python train.py --encoder_arch="convformer" --model="contrastive image-text model" --dataset="regions of photos with short descriptions (Visual Genome)" --train_examples=101725 --image_size=64 --crop_scale_min=1 --horizontal_flip=true --tokenizer="word" --vocab_size=6471 --loss="softmax" --embed_dim=384 --encoder_norm="layernorm" --encoder_norm_position="pre" --encoder_activation="relu" --encoder_mlp_ratio=6 --encoder_parallel_block=false --encoder_inner_norm=false --encoder_moe="expert_choice" --encoder_num_experts=8 --encoder_moe_every=2 --encoder_expert_mlp_ratio=0.5 --encoder_experts_per_token=1 --encoder_shared_expert=true --encoder_patch_size=[4, 4] --encoder_conv_stem=false --encoder_depths=[3, 6, 6] --encoder_widths=[48, 96, 192] --encoder_kernel_size=7 --text_encoder_causal=false --text_encoder_width=192 --text_encoder_layers=7 --text_encoder_norm="layernorm" --text_encoder_norm_position="sandwich" --text_encoder_activation="gelu" --text_encoder_head_dim=64 --text_encoder_fused_qkv=false --text_encoder_bias="all" --text_encoder_qk_norm=false --text_encoder_parallel_block=false --text_encoder_moe="top_k" --text_encoder_drop_path=0.05 --text_encoder_num_experts=32 --text_encoder_moe_every=1 --text_encoder_expert_mlp_ratio=0.5 --text_encoder_experts_per_token=2 --text_encoder_shared_expert=false --text_encoder_positions="sincos" --residual_init="none" --optimizer="adamw" --learning_rate=0.0019 --beta1=0.85 --beta2=0.98 --eps=1e-06 --max_steps=6800 --batch_size=256 --epochs=17.1 --lr_schedule="cosine_restarts" --final_lr_fraction=0.05 --warmup_steps=130 --weight_decay=0.2
Rows from block 10 of the image encoder, named by matrix and row number. Rows with one number belong to one neuron. Each number is 128 + 32 x the weight over its row's rms, rounded and kept within 0 to 255. All counts start at 0. Numbers have three digits each. After the name is the row's rms in percent of the matrix's.
# fc1: MLP up (encoder.blocks.10.mlp.fc1.weight, 1152x192), inputs 128-191
# fc2: MLP down (encoder.blocks.10.mlp.fc2.weight, 192x1152, transposed), outputs 128-191
fc1.633 112:099101090177150163173137086124145130115090143132193107130072149128088139138122147132151097163147114139111134131137131131134171121060106074097085075148167122165160133121134119146146166099153091
fc1.634 112:167152146177136142126153116101138098143096148150101109109136112076084110107092200134135175159100153096155128110146087141155127121060088068111150090095133132151119183099058120119100053146112120
fc1.635 106:117112109136059105079137052121166110166151140208110100118155170151130119106137135097078114104162160159143108085139130159138160158120133131142119117101138223099133128055141177112118064152095099
fc1.636 116:098121129075134117147104100147109068110121164155177156125156167140142134125101113136102073068197161137088091107159131074086159143154150139154118124149116146142131120130135145092146107096128074
fc1.637 116:128169127126084158154151109171108164108079185064163118096107119095101171043177148138121163135126144122125159136129069149105179134132133117126145168171119160099131150120131131083112126177140129
fc1.638 117:093124153180133114188117072146114149124152160167132185090036174149120143155139147055037119064183164130138102108094125187157119142117131080164128121089082137099154141149121136157126105157102093
fc1.639 043:128161128132100112183143136148198145144145176130183167150128155099086123126116101109165149152105105197245146106143094129137146164097177169178130113153078119113126160164076079135069085141143095
fc1.640 103:135147115166088120107165133112094125141099197126156120115138177127121084120133137068167066107162124148107096143125136138139123158077135119109132138115062172067129162083137140100082097121126019
fc1.641 085:121159111127143142152179130106157120094108170121124185125128209120139194156175146133112096054160190118080140130185111123167110205154135131164114140083122192145137151123131171101153061101087069
fc1.642 111:184222096170108167176165110108107153110102156129142161138117100087088176095207136122113189096096111161113151146134141128172149240052112121187180119127142142178114131079052118088104104144150111
fc1.643 108:125173100083145159142113132117097080161108152079099136104185103140110188055147148138142130115105142128140129139141047122134123221067122092077129092108115154127143126096123141130116121156152140
fc1.644 044:124118105081147155167132081150143132110106171124161158102137140085099140161165130165098057102123135173156151074084133104097153155098108086130118085167151156123150150105098161147148102125113144
fc1.645 108:189143095172108111171151116111126128115100190174175157130082157152067139119121129108112106126127138141093109065134104110151096126127118078157136059064132128155129157122124160084127109107089113
fc1.646 114:136122184144124107124152107129104068111117173104103096139187101103138103104129128062077139114136092151149133087201142098103162135108071056113144139094093157137120136075121147129062138154116086
fc1.647 071:121135119151080219173137113134106128137112119182199109109122121093124153113136172125111170145115146187156126112136118129137161151092077121112158096134132181140195083076088255142096074127122055
fc1.648 120:122118095173125195119122134119149125104165151138115137087075195091157128142096173119109101115149130125166095073122098132159099141152101110107117117090130113084125078109141207150121117196082139
fc1.649 060:163184074116137149172199086140161189161151132076179179162127135145131116085146172083119118092149137165174109125189110133110187159078088106161131098151096119092177133127121182107068081130060089
fc1.650 066:140181137116134102191155109128140165149126152075152193108125160136162121129179146123054132077142192176149153123151108089116179139085119111153075135158077205119134114151090168143091099141125088
fc1.651 110:079113096164135217127122132119147137086112101154135165103102159074092178136114149169110188127119107148135135101112144092130139140107090120118078117149170202131183073089110216104120114185135086
fc1.652 118:102139092140105172136157153176150111102144174109089142112118173083142125127096131094155161101148151163156164110116106139149108230067132115081126130143118200112196153045112163113065119169167061
fc1.653 122:161160143129106133143127150143180074195141133139115162075141176155164144090112117108116139078146193104134109084119107124135201184135129126127075091143101203134146136134105204142143059189119113
fc1.654 113:101142110126105214116152109157132142161136116112130124126127097129154168086095141162144177131127067138192159165108118117156188118023130086161167077127152153119164139082136171130066093190133113
fc1.655 111:126122180119106114164165163113124049114138125184103130141139151103134163146071165137107129100118120104114102125133092151152095105135094142165133076077159148108101157125117155150138079114048135
fc1.656 114:110140193122158130121193119145155113124145163124121179085084150085116113096122148122074126153155132134139123170125144145151136121074083089117104142169126141149178155144075146143070130133072096
fc1.657 045:105122070057130142167154167144174157122083180116117138115163153136115114143123144141122124101164163218109183127136122100092140123098110095164136138101105149110174120155117195091156092162089075
fc1.658 126:144114119176144124121127091116134115160164147127162113132147156086097096147154189105085114148129190154182092071145136089117094153114061113110108154082068140152119101112095171159114118113096130
fc1.659 100:095091117167128131108107149146139099092054181125168170106095198102113090063154127041085105101150117154135117109193153141099119157115102079114143129162112172115173161098130177092099084148095018
fc1.660 079:107179133169120144154171151135139109126122193167131142099132183103143129148092142102115088122185115173153114060141125119124157146079146106136111082152119216117138123067131216164098059150104028
fc1.661 100:129169055146087170170144044152156126113090114120158113112107136145138137144138158078122185122130100207148123079173161092139195148051097045133126126126125174125162107095098203140089079142140000
fc1.662 046:124182094114129140160109109130126149134067134188168193138102169165100132143140192125127126086161147184162125096151108122081126168058156154111121125194120194064176123104074214082115094127079088
fc1.663 083:133202132133071120174146075135126127119092164110142169123053220138125136135138171102064138108158165158132071103172089117112147121091111086143104124095103157146156123134149162152106074124072059
fc1.664 117:137133145122127107143145140132112115110132196164134096100056138147142128143112106096121090098164112149125142031128072153127113129118123098148120103091108129129157116173137153146149160127053118
fc1.665 050:180113160148098115149191089169096169086100112122148122114115147088112177111131195119096112117140132139151116145185155112150163171094116120139167068123123160171167118163101194161077085131107137
fc1.666 103:177141150107137093203137114123093063200178125140101170116143150132107124151170109109091164105195100145152095085115122091083137125105127137142116114094086181135109070135112170153139103128103123
fc1.667 105:147151158099107113135119132122104100207099113098195198132154143081150165086188103136122093120203167123094162127154132127087155147142113118112121097169101186144144178055113139098144095110104087
fc1.668 112:107154112082129134144080138151112027133089119143130100106131128148126201072166122145107139133179161134121118096187071118093162111131134100140089100150133154155139132093142118132157101158123123
fc1.669 110:118205114152145147154155146109154165175063142068183109117159132130086207052167179150111118136097171136097164157180152122078215154130113064119109126145129176083127149083106152068140089148143100
fc1.670 115:135134080141127192182178112134123139101099197081095109117138130097105135117150133109160182063129074191139161071107105132078115163092123152122151089101084111129152136135113121128129123121134130
fc1.671 119:081190139086094118113135159130095088129103201124135154122104185128126112121106167100091082065212171119137101135154086157106112098123132104120148160137135139062128186075154125102106141136089070
fc1.672 069:157132115142129130199189044135145113182105128150150131116129146141150151124139141114117116096157191126131137108161139157150205156098123106176117067112099186105147143118110196131125122159088070
fc1.673 051:150127109116145121174129110150132156124115159079159176120094138111128177117148182109118109164071119138149098090165096084175134107137060120125088122148150134085175117163131202172104100154078101
fc1.674 117:210102067136152147139132148152133083092111143080136118125098112128140129156110119127117164134128096235155127093165145108080161168079116073074134060154099116170207093087102181177133122136167100
fc2.633 119:114167193146123080136136122081109123156139101158141178134182138107081106126120162149079132144149174144149096149156150112107146096146076113150157175118132123139062152102083150122093122146116098
fc2.634 118:106171135106148182137162132112077142129118138104130130136104117157147162122101120126142105106086112155150120174056072137147123185102216123139098112171159113114165132139108081104129159106145147
fc2.635 097:107177163139094172189184099101104172189153099146128148102103131153140168128116170117114143127124110165148155133093116167169175156092174135177113085199165177108171119157091146097097126147165107
fc2.636 120:155163183078140076141142180085128110154113131140139177136142126110109192114150123186122148128150157084064123134156111135120128101178149147170089135112146145193080131147089136075186102102075144
fc2.637 109:095142183081075149142126119135076107185144168103111122131115056117139167135084172139135179111153130118169148148132101156112095118125134160196152167061133126161117101144155150118114096144114162
fc2.638 119:064120182116057110103108084112098152145141090185092144134111105170125143192123146126098146139140142144135139140104148102175172124120141153134138180156102134141117115124127131103113106160184123
fc2.639 019:101143074096174158177082162136124155075083089095144115147130143073134165111129160117156183083098107113101157116148131113104195120175152149084129161097132147173138117124113154096181134134108142
fc2.640 098:122061119138162109100137120139116142137117140092165112176160147141108115119176137104079084134106063146168078101183136140069095086129092097182184114154073123116167104170134122179112165093061140
fc2.641 067:147116066131118193090106182175145140147068151058105105116126131104189160132079150129166131117109156109122165168141104177131080093132137117075103139108149081091120138145134120115144157140133157
fc2.642 103:139096152178136179160129162148155134053136058169087153109120127141092102153045088140160146142075137130112140156090156147153108090125114129126109119118169118092108145202133091154105139145157150
fc2.643 106:101135187151107079143148072069122070135188129216102146143138116132080107157074139130147090139170141093120103134068152139176162134139188145175097135087157146127089162083137103111122115101117135
fc2.644 023:150134126167101111082128124096142122173152115112086133136151110122139162153109127161119155159114134135104107097156141075134146125085146128138039100076112110177092090132081132140143072134141150
fc2.645 117:126103087109076110129137092143083133216118169120154091150125130139085153111111162124174090121146111125107090130130072146103144129115200220198152089113116159102140135126183155083163081103092135
fc2.646 110:080131174168105137150126082090141163206165130197147123122040161139113116139124196107123098173110154138160116086158178156171124124116112112164121167118161192115151128098142141112111123128090117
fc2.647 057:141053118189144132121131124150142159098109088184127114128051139110127096164128097120167098130095107084095154106117161115199109125113118137112109097160134134112155177152095126114130134139124125
fc2.648 138:166155122094071175167158102130059142190116145095150077123118110180122200121104141156108161092124117168107168124146117087105199122094139124122116160119143162154103131157154147057162119145142111
fc2.649 037:085098118090163127130125123138070159117165158177147109148183096177060078145117183104110118129134123136145102103090165137102104076165140155179137139120165085133138126202198103131103165067105191
fc2.650 050:197068119103179126112083148168167145110125112109117090132045079110201106153127033143140153126094113079103174117112148128149104154126127088066136114161079123131147140144153088122141182137159134
fc2.651 117:116181157159177122147126191134169174134151083151082184109071167119125129098143160142157125122058182103100137195121109157159099134126109120118113130171170137096079185132076112093106130156144096
fc2.652 130:073163171173116128129123140093147168151151112171132163124055176137110119090109199122089073170130156133128111095143143153142126102119128135137124128178142164094149127125156153074123098149081117
fc2.653 131:126141119126174103122151173087143096083141165122152142126075155132109136105137132158120100089128147094097114075153093123091081121157129122158070137099171137176119121143184093081175129107058145
fc2.654 106:114170128081105092139137139089072012125131179137121110131155142133120189178073128149123106064198179138095073097116081060138134169171152117123068161073150157193086127137125125129181100086104116
fc2.655 115:096157092124093084118137103154109142125128153152142094123157166180162112186137098047124065039136189138086124140142083119138126159146188097117111159107089112086120181187131105136127127120125104
fc2.656 111:170135062109098113120136153157124098144062184072128081142168140132150146168086160096147129073133160122129172152187093134115097130121112095115128154088104096121097170130099143150127095122095089
fc2.657 021:172103077128106099144124125075182091115167158085117166106167166074102114087096154137170107142110141129090116096180139165143157133125098120092099127106132162090143128126121105157129092154164175
fc2.658 151:136124092189077126116127097116158109148160165167121100089127184136142073154141146031119090087137163169156104090146147133154147164114133079095120149109116167062124167094150142147086125160132100
fc2.659 100:081137190145088132133093115083123168138104116159146162142108170173050158105125187151130127172169133083090123132139137172112142090133164180171123088138188158135130113129168126061175095090102153
fc2.660 059:105151167072119108109120117118074094121098130119178125184150120152067183085118141171108097191160134100103118153141120111101154066126180154195155115153159105148142116104137122090186168084096125
fc2.661 112:122155164183140131127127147128170171116129068179092178108083169074138090114133180107111148128086170111147165161151147174179121119094068097125167144144097150086109170068087175112066077216123088
fc2.662 024:143187126142106124148099185048125134132102150162111164090113137156138151118139186129137142135156174115040065154110114161149143131120172117108081091150160146170091120103123136049107084127168172
fc2.663 061:175132136119152077098141177097158095191132110118103179096205172119137111103196117129100128123163146102140108134163136153094138073181065076096091099105089137127054123113171115188123124151061118
fc2.664 134:119134095122057127142121102113107136184138105162136107146120157178093138191099143121134102097144159160082087121112088083143169156106201172146106144127123145101111131170146156098151088138148115
fc2.665 025:122100075061200116101102125179135134193174172167148122105171137188125149094134115113117098100129168107109146103116062117119124151125157101080126148064142109147075153201160086144152139125107165
fc2.666 096:158110129136159154162143105078152149155189066176149181112072126124161115153129136145149140166105095110138125116059170107192151160120128174148115064169169174152150096067118157099117098135137115
fc2.667 088:108123181152132114123113131118128106091168108195072174078131098185125083178132103117079112126115138126152113092089157109148076151156160123158105132119110116138139133191139071170089140103148181
fc2.668 104:125096096159169170148127141164138176103129153122114091098046128102136138129132141120142147124096125132141174097129132158165067204111114169131160112120100168118156121112146170084122079200106139
fc2.669 108:133144171110154081136108145122145141113117141127134149133066072115127121107137102143140141150115176068111186179133097181158123152152172119145133169101126126143096168093088095050127134132166136
fc2.670 119:121132147084139127154160109145055119150138114077133100148145083170153178153130099144124162084073070180165109124109091123065122115121109122198147124123120107156136081182142079165112172087103159
fc2.671 120:131129062085162120133141134110113104096104128101188070162197167186137166149174110157092092099120136160083130124206122063055151127145104104130087134151157102133105100175098138162197128082113083
fc2.672 053:125184124099117155160138127055111116137162094159117161101128133137148163186138139140168137118084139157131089122050099084175173193118182151128049140142157137151113096131113080118126112143168140
fc2.673 023:128029090078134118079136104151109138154090071117138120185045115124147125116136122081183141130080078116146142096164132107152028163127120154068130101129100082091177101134117138075110110131187122
fc2.674 122:078095139158150120067148160159195119112147129154052115089142128115132078112087164096147140139128121099169132095167139171117053101155091146110159175080053121095128119122176158175072116160099138