A small contrastive image-text model, trained from scratch.
Model: 15.2M parameters, 64-pixel images, encoder arch convformer, encoder norm layernorm, encoder activation relu, encoder moe expert_choice, encoder num experts 8, encoder patch size [4, 4], encoder depths [3, 6, 6], encoder widths [48, 96, 192], text encoder width 192, text encoder layers 7, text encoder norm layernorm, text encoder activation gelu, text encoder moe top_k, text encoder num experts 32.
Training: 6800 steps, batches of 256.
Data: trained on regions of photos with short descriptions (Visual Genome), 101725 training examples, 17.1 epochs.
Rows from block 2 of the text encoder of a small contrastive image-text model, named by matrix and row number. Rows with one number within an expert belong to one neuron, the router's apart. Each number is 128 + 32 x the weight over its row's rms, rounded and kept within 0 to 255. All counts start at 0. Numbers have three digits each.
Before each expert's rows are labels from the 100 texts, of 14848, where the router gives the expert most weight on average: "fires on" is the input token at the peak. Only what is clearly more common there than usual is listed. The data: regions of photos with short descriptions (Visual Genome). In brackets: how many of the 100.
# router: router (text_encoder.blocks.2.mlp.router.weight, 32x192), inputs 0-63
# up: expert up (text_encoder.blocks.2.mlp.up, 32x96x192), inputs 0-63
# down: expert down (text_encoder.blocks.2.mlp.down, 32x192x96, transposed), outputs 0-63

# expert 9
fires on: "black" (38); "is" (22); "of" (8)
router.9:101130111109124109081122111123178102109101177112144109173173108139136159125139124072161108171140141093163116158089098211136128107152042156142076083114146108136078127117101106117144153132156098
up.0:208109137188166105190111129104163101119164128110092241110108099063129112137153158157126129100093130139135168119136201113162127142133143108111114165156104218094114185103177143139136033174171162
down.0:095191106190141156188088095160145133102095140095121141137174147127168115112175136137109161163074085113112156123078188104089134149115160111102133108116070162081084137104155149139095102108109126
up.1:121126158238150161129093169049127137161152089102119148107140107120134110104127153123102120175138090114123123160119126117112142150077118139067124177136104151111078094123140131101123103133149097
down.1:137132126115178106138163119146067159127067156141126100168171140147172162123126090090134168113070083078126121177130102120089105136154075187090168119072124108128123116124129172075070165094093146
up.2:226131121168111108124122093140201139142113170097095168120121112083133129165172090124138122101144095086125120121151135122119117119120123144142105151155105222116112076127162098122129115097151127
down.2:169113082148100149209138073159137132174141171119143157111032139096107065131098150142119100075171156060068180150196160139088122188159147062129120103173119173161151136089121157111100121136157119
up.3:121121154076121146133113123140131112163183048176138121139118156120031111123050127159101134125154192200120122078143103146111114123147131116152102099158093107090141174157121171155196107151081101
down.3:126116092106199120185142155117105131133156112174095094148190060120089157167117144103171117161090159104129084114090154188134080094159070115209146112109123100087093157124106103057160139146119161
up.4:058129089106125186152070115114135112126151057126148116118147191167087123135069179135118145168131155150138134136109108104091153122129085131133142141124142085095093133148122145148119151154126097
down.4:123163081134228093166143132124067141119084125121093120161172114182133162135134142159116156154054125108101108116099202124132081126152038118133164114106133145120105100140145134087136130143121163
up.5:170134092128052076098124159104087084140178144072084185110104126154132086090153172133103177102158121113080165136155165079113133148097131090135150161142119167116093135192152087211112133159136148
down.5:149129192164082133127116129069144156131145104138123154075180108126148164157179126091136170178124075180161069103120105090137167086084138181130125177127112139111124138123122125135148117088124133
up.6:149116143115136121197094129128129131164146091150073153104048140127109086166072148196075167084165167145089165103185154087140150177099108061094183143147156152077127104141150138155123073176140155
down.6:137075164105034142054118105165192075139185107080138143115087187121161082130128094104132063099180121141133154116172076130102157124065150127094100099179143105180134140155096081157111159103137107
up.7:078168121131122090117123175172128117072144064172147120129136143160115128105128096161113149136178174206144107057100100130174115108132094114097129076126193099130069113155077086175208119172090131
down.7:142129094101197089144161168093091136077093143179077104165147068138126168180131177129137160116076170125112117116094174167176110075171038085141165141067150119106085113149092127072148107176128170
up.8:071145160075134151115141163092068137140165070150137094124133198146035107117064144120120139162135182152140103116126125126115119106133121121133138156111124051100121142144087147148163152161109112
down.8:149144088119216085167160161133078128136109151137103121200175081151105163149129148141133161143075129091129064113118156147139049102195027117141138122080152108150106120150115135056152124150118173
up.9:202106135157101136114145154104126107208166179096057152149121108114137094151160120120107124090139073102091145137187125122060125153139210111119120119110077153113163161143129105124116131096135136
down.9:106139146140160135105104116091086131112085097127119119079173147157123178167156185115141149188117099142161112122091132086157151097109078161092190124108158103164131105124145192136148132147103144

# expert 25
fires on: "<end>" (36)
router.25:114180083099076071127079128114097090112153146080172101086152165157142138151115124102140165151154139112160171165120141075100117133093084176144154131154140092162076113163177099194088175146112117
up.0:191080092187115149133122093115111119133145124153091185157063074112118105178149131163141143083121109152098135087158143174116105138196140065139131099079119158133147190137104154130156043144122201
down.0:145071154159108141089133094133156122127113135123159138145125123116164152164110156144099201140146149106104098157147119122143109155116125088178197119071154109172134078109156149085087133085099178
up.1:185049157127159141109166138109148163204117105165113156147076097105093086124080055146091140121147112122105105145203124132105140189123171077109114182130116138098195144149125158107132130131106114
down.1:125137124113166190127137148134140177193118102167134095211063172100095064133061104146084066138139104153093114158173164100156159154175187097139139136092122089119165147080122160133150077150113157
up.2:168125113102078131210111072167156091088163149131178112120131111121175139176195139113164199119075145153153143118133072131144076074157091181147092087136107094138105151101158170149144140110095121
down.2:117168083089089120187056100121146118116196131105157108153139114171112119106143164095152141128084124101156129111122123129135122115127046156159085151204113135100079079123123143131099150113138070
up.3:200103147177119133119140123163173132122119115146116163146082055081155122124151100153133118105122114179105131075190095148146120161172151129162137089122105175140156163109113148115157054087098130
down.3:174143155104164138081156163102127142085143155129152162159091159098124120156150110101119070123168148167134099120152047132171070138145147113181104161090141137197140138155126192123161153136143130
up.4:089158100086142130176158127143160179079162167191140116147088166107098063122089106130106160100096219151085147117117159119165105074119100067068137137153152091101075155094154110164138130160091104
down.4:098150101088110130114106135143117070138169126075147127135129175208116107064133163132151122150132145095142158111097151151128096096152030101105072107188140139131102090167115101153154135178165082
up.5:128119123136078116097077140112050124123133120096129106098182107169203191110150159105155135180124088102176153171122086098140158137126149205199153122077121148197129126149113146143088152083132154
down.5:114148139121082095122122109133085124101098149122103109060150061189177173104130154075165189103103116072191141176140121113118158120078097154095163154114085165053107098181114128120080146071107131
up.6:145128175086120071075186216111120175101112160147135130146137093104132113100129070072159150064162157126131129138120151103113110100075146124139163176082123103062145175142111076159126158105115136
down.6:160095161146155148124146100128157134134127114142105111145142121041147158200131142151139115182145101153110136127132101164145120143139176108158172076084147075214163150091086168112118105157140131
up.7:183095184146136129198078079107152147126148139127121174092124109063155121133194153092161200115137082137144128127178117108128075126126123188088131136143130156142138121118156161126124125074134120
down.7:128122121154084135178065085168190071134189135106145111100160093101153130047159147113144145129140095121149090088139097154048095092107163176138114082178032167087120094123177116146114117078065089
up.8:080177073138111142147067120192155066060169143089145103119174168176123134123123144143085108159127134113091183153071139173123158120114070123141130063136182115157078100133147125159130142163117082
down.8:109185110109087098142126139159106122107108135126132110079155117248131155081141153105166163134092156122189141135085161129123131087115031126077122148159121148051083075166135082165134135127115101
up.9:215090183156133122102129117126173134152127107150110145175044093081147129133140075169122110088106109178089118087179103166144148172177161101133110112126089175092159187118129134091161086115133147
down.9:123093142073121128136153180098081130131135162128136139162070096125154144139113129144163081069147148141129136086122109085110141113123141166118167179103126106171130085142161158198197103111131096

# expert 30
fires on: "on" (8)
router.30:095153100121134118113183198107143159149132111135185081124168172188103083098097073099092100143138138100139094148095168095103135149102114122092145162152194052085116083095163108078088199120125123
up.0:077179133132158137096171168100141179167102126097164100126169167186122128115111097097103132178144085068134098183066155096099140160089102130073132152135179088096090070112148106102068178108108119
down.0:116180115121148113104134128096103127136116139129116164083149124233107145116111130112159082116223147112149100143093164148117242126095168143219149164145191126093122079148110141134115118122123123
up.1:163068144056115137184152095118091136163124170152146099123080130088107157177122112107167155096103148121125114134192133132098079074174125152145143130109102095131184163122141139133136165065135121
down.1:142133117154113161173092156160104088127167139099145139136082099063133102061176171105101144147087109120115145093128117113142041097107108097027103071129068148169105143131175141135139132163118160
up.2:116166113119141140138115147131100134001138186118079138164164119115176088124191103066171118128124132089158113128075143125132107079170139157150080112158138120142080122109102116110117141122097129
down.2:096179099038117102126156122171116097105135164160135111133155114161141135145102101079161121064150165142173129114117065142117152087137100121156140124168164101142145105166118115163107161110097106
up.3:093078146087149145158100115128064147116118099191149089131124132117124171169116136145154090135051175186192119125124069121171105112143150163143111124086129103168165181105121155108135119124122185
down.3:156098141106092107129129164079099116088153132156097135144140134113129103167128123101128162111148120135107089122140102083110142097165138154114115161121138137148158200117112121133123146093109156
up.4:084135129135138161103154154070139166163105090162169079122176142179126152131129152129115139182124082113171091165094137077118135161132117154107118161119179101127098134066154161074121155122113126
down.4:123170138133170107097130131098108116126100140128127143088157125214124130128124132121141064123225121121143106153093148125106235130109153145206154203151213146083118092142112135144121100127122106
up.5:144075176066107133151157121120114133172133171180142124084093094077098167167129098119169123089114149128128108117208118142112077064134146128173149121094092106142182153086135121129128161082116141
down.5:158117105143105122165063161162097080110147107108162134149118122079113142082166182109127122167095117116120168114158149112127049093154112098072127081143096151174080126123160124151170122157100127
up.6:183139172060108107109152149137112163147150157168121091119123098116118176126147100071167096094153148139165093121146098139124099047146149156201124134106106123135147150121129125118152166125065118
down.6:141108117123107127135124131172120082124140155112173093168135108064151134108158193121114172175078122143133154109161099165123066122153080131064113009104108164185133067124181126153142127119104165
up.7:084130125186094119059149168095140136164102064111224135129161155201113154120100122147113142173099078115133097129101137105124158167122106162090105133135149122139129127109142115124132131143179138
down.7:104161123106162096110147114087126147134129135131092168086150126207123145118122132120142079133204125134134095154116153140106255128103154135223157178147193128074108100137096125125120101130121095
up.8:116100128146108138111099128090135120147142063122164128114142150122119132087117168169126126160085103147197116140122106119144119148099111149140065149145099142121120164136124121124154123112215083
down.8:130147160131193131142131173026127150120139129175091160125131098141106132108120152117155065144143134135148097131100144142152224096125148122218099233155186151080105138132061098131149106157154120
up.9:120151133100127094081149124136133177127106169122112123204108144128172132111114079076140146089115122106133146143168107121141113135111174156089136133115123122107143101176151080113103157096102121
down.9:123110090065083130092151067165129105144105098118152077119057119127155160161064140151094182077118145123108175157172109155107148183141135087141168087077142111145172139166151165124079120104116150

# expert 5
fires on: "<end>" (45); "building" (18)
router.5:163165085158151089089113151101123099160132165086164191178153157144115104147210174075099126127136095104125152150162160155065122163142143134111093133183102157135098126144157165118090189105134115
up.0:183141150148131082211072106123168157097118125138167154118148116091193124115155114142128137129126093148163144114132113100136133144092150145118065154161096165144098160142121153104138095076124100
down.0:149101204094143136074145100118119163121079135113134097131116093100097137125131126091105122146130138229181119148094090095148134107134157187104132191114100117077177140173088109159172123113123114
up.1:198149127082123116078128159141132134116106158111141105101120102133205128121177106070203077079105090117137131145176082093115120121070136175147155159137071105133118150182116117115093158049113118
down.1:110094090121120123100119118108116117103186147080111123177136141190172091132121163076133142128114098059106160177133122153135112147151105125188076109137222106126112091125134122120083156108122130
up.2:111140104104158162165066105204148105039106130135103117110117096094115131175137151123176112086181153122116145125122140176141169099206122120159126057136145091168137112097079201105126079179144124
down.2:115171113136150158161131145151154115069104108154117139111151068115145135162144127154106129125144178160132129123073108156171142123144096108162160179113187146096086133171091060131145082163121149
up.3:196152126116164123068163154132137150098119178119123155116109082143209114113158106082175073032103101121128147168186111137113115111102147160140152124142085115147114125151126122136079161060140142
down.3:113103063112110135090151111123126107097181169080124114166106133227175082109114136102137130115103101057099196174134125179145116182135122122178126096139194111122098098113163109143049161117123138
up.4:116160097107120129158118143177149130071107170097137137112128102126222106122128118095157169076148104086128171170159081160134123135154124149190111082117124098154090133108127109121108130094181114
down.4:073124086145124108114116084152158156083096141076119069153149132082189154164114145120120153141136121144133159178107104104163152162130142131127170107085096123107124144128079145105086125152144170
up.5:146105164183127095129150153127153190152128083136109132110115168076105099112107050199122152160156149124110106111137155129154117173112155125124091094163090173124124124097140082138169101126113119
down.5:148117121126102087170107133125146129188156076144176167122148140138086145074120148161119121145118151182122100081103141118123106125126055132105052124209132137134110142128191086149171118171179113
up.6:154108178123156095150128155150120191090107108178150156121128105079189151122138061120164143089148126163152111096120105135153138120143172184158118163103115127089117176102096128112136099107109149
down.6:194106221141161163122096111068121128199066115150079127132117166071111127156139078176132118095150121173169089119142092086114139141144132123085113172128107143158139192115144189105188114135156118
up.7:179072144151120115091153167119127127133147122184100147134129111111092112112156078178139114130133123177108096022135133143157112091149162127119080145104108161118140188116114096124227088144176147
down.7:113152160144129104172107143141121099120122060137126112108138115067065131107123151174162155171101173233153110071128147076174118078168145122069082105118110129167118194152111123132255096150154129
up.8:112112134183161125129115107092138153099057155140123160119146074138215191144150137125168173145123094128153144155127108150142141175089164160131131120076124142159105123103127163046100080088123140
down.8:123143131092127130146102091148142126115205117136133150104094106094141088065090118141095128079083175183086151144131151136139114166122160114147120109156080161088122164122155043185144080168101108
up.9:102084207151147121126110173136157177116138093169136107097066099100109150126097107189146147119153170187127076088146079115141147086115135124154128119097130118106136167079102095127189074138109140
down.9:100138126152135174168111097125138119131100150105116136135089190121130104118120201118140175106136114071144178188150148133083135175149150122104139125084129141170115142077090200122127148120216117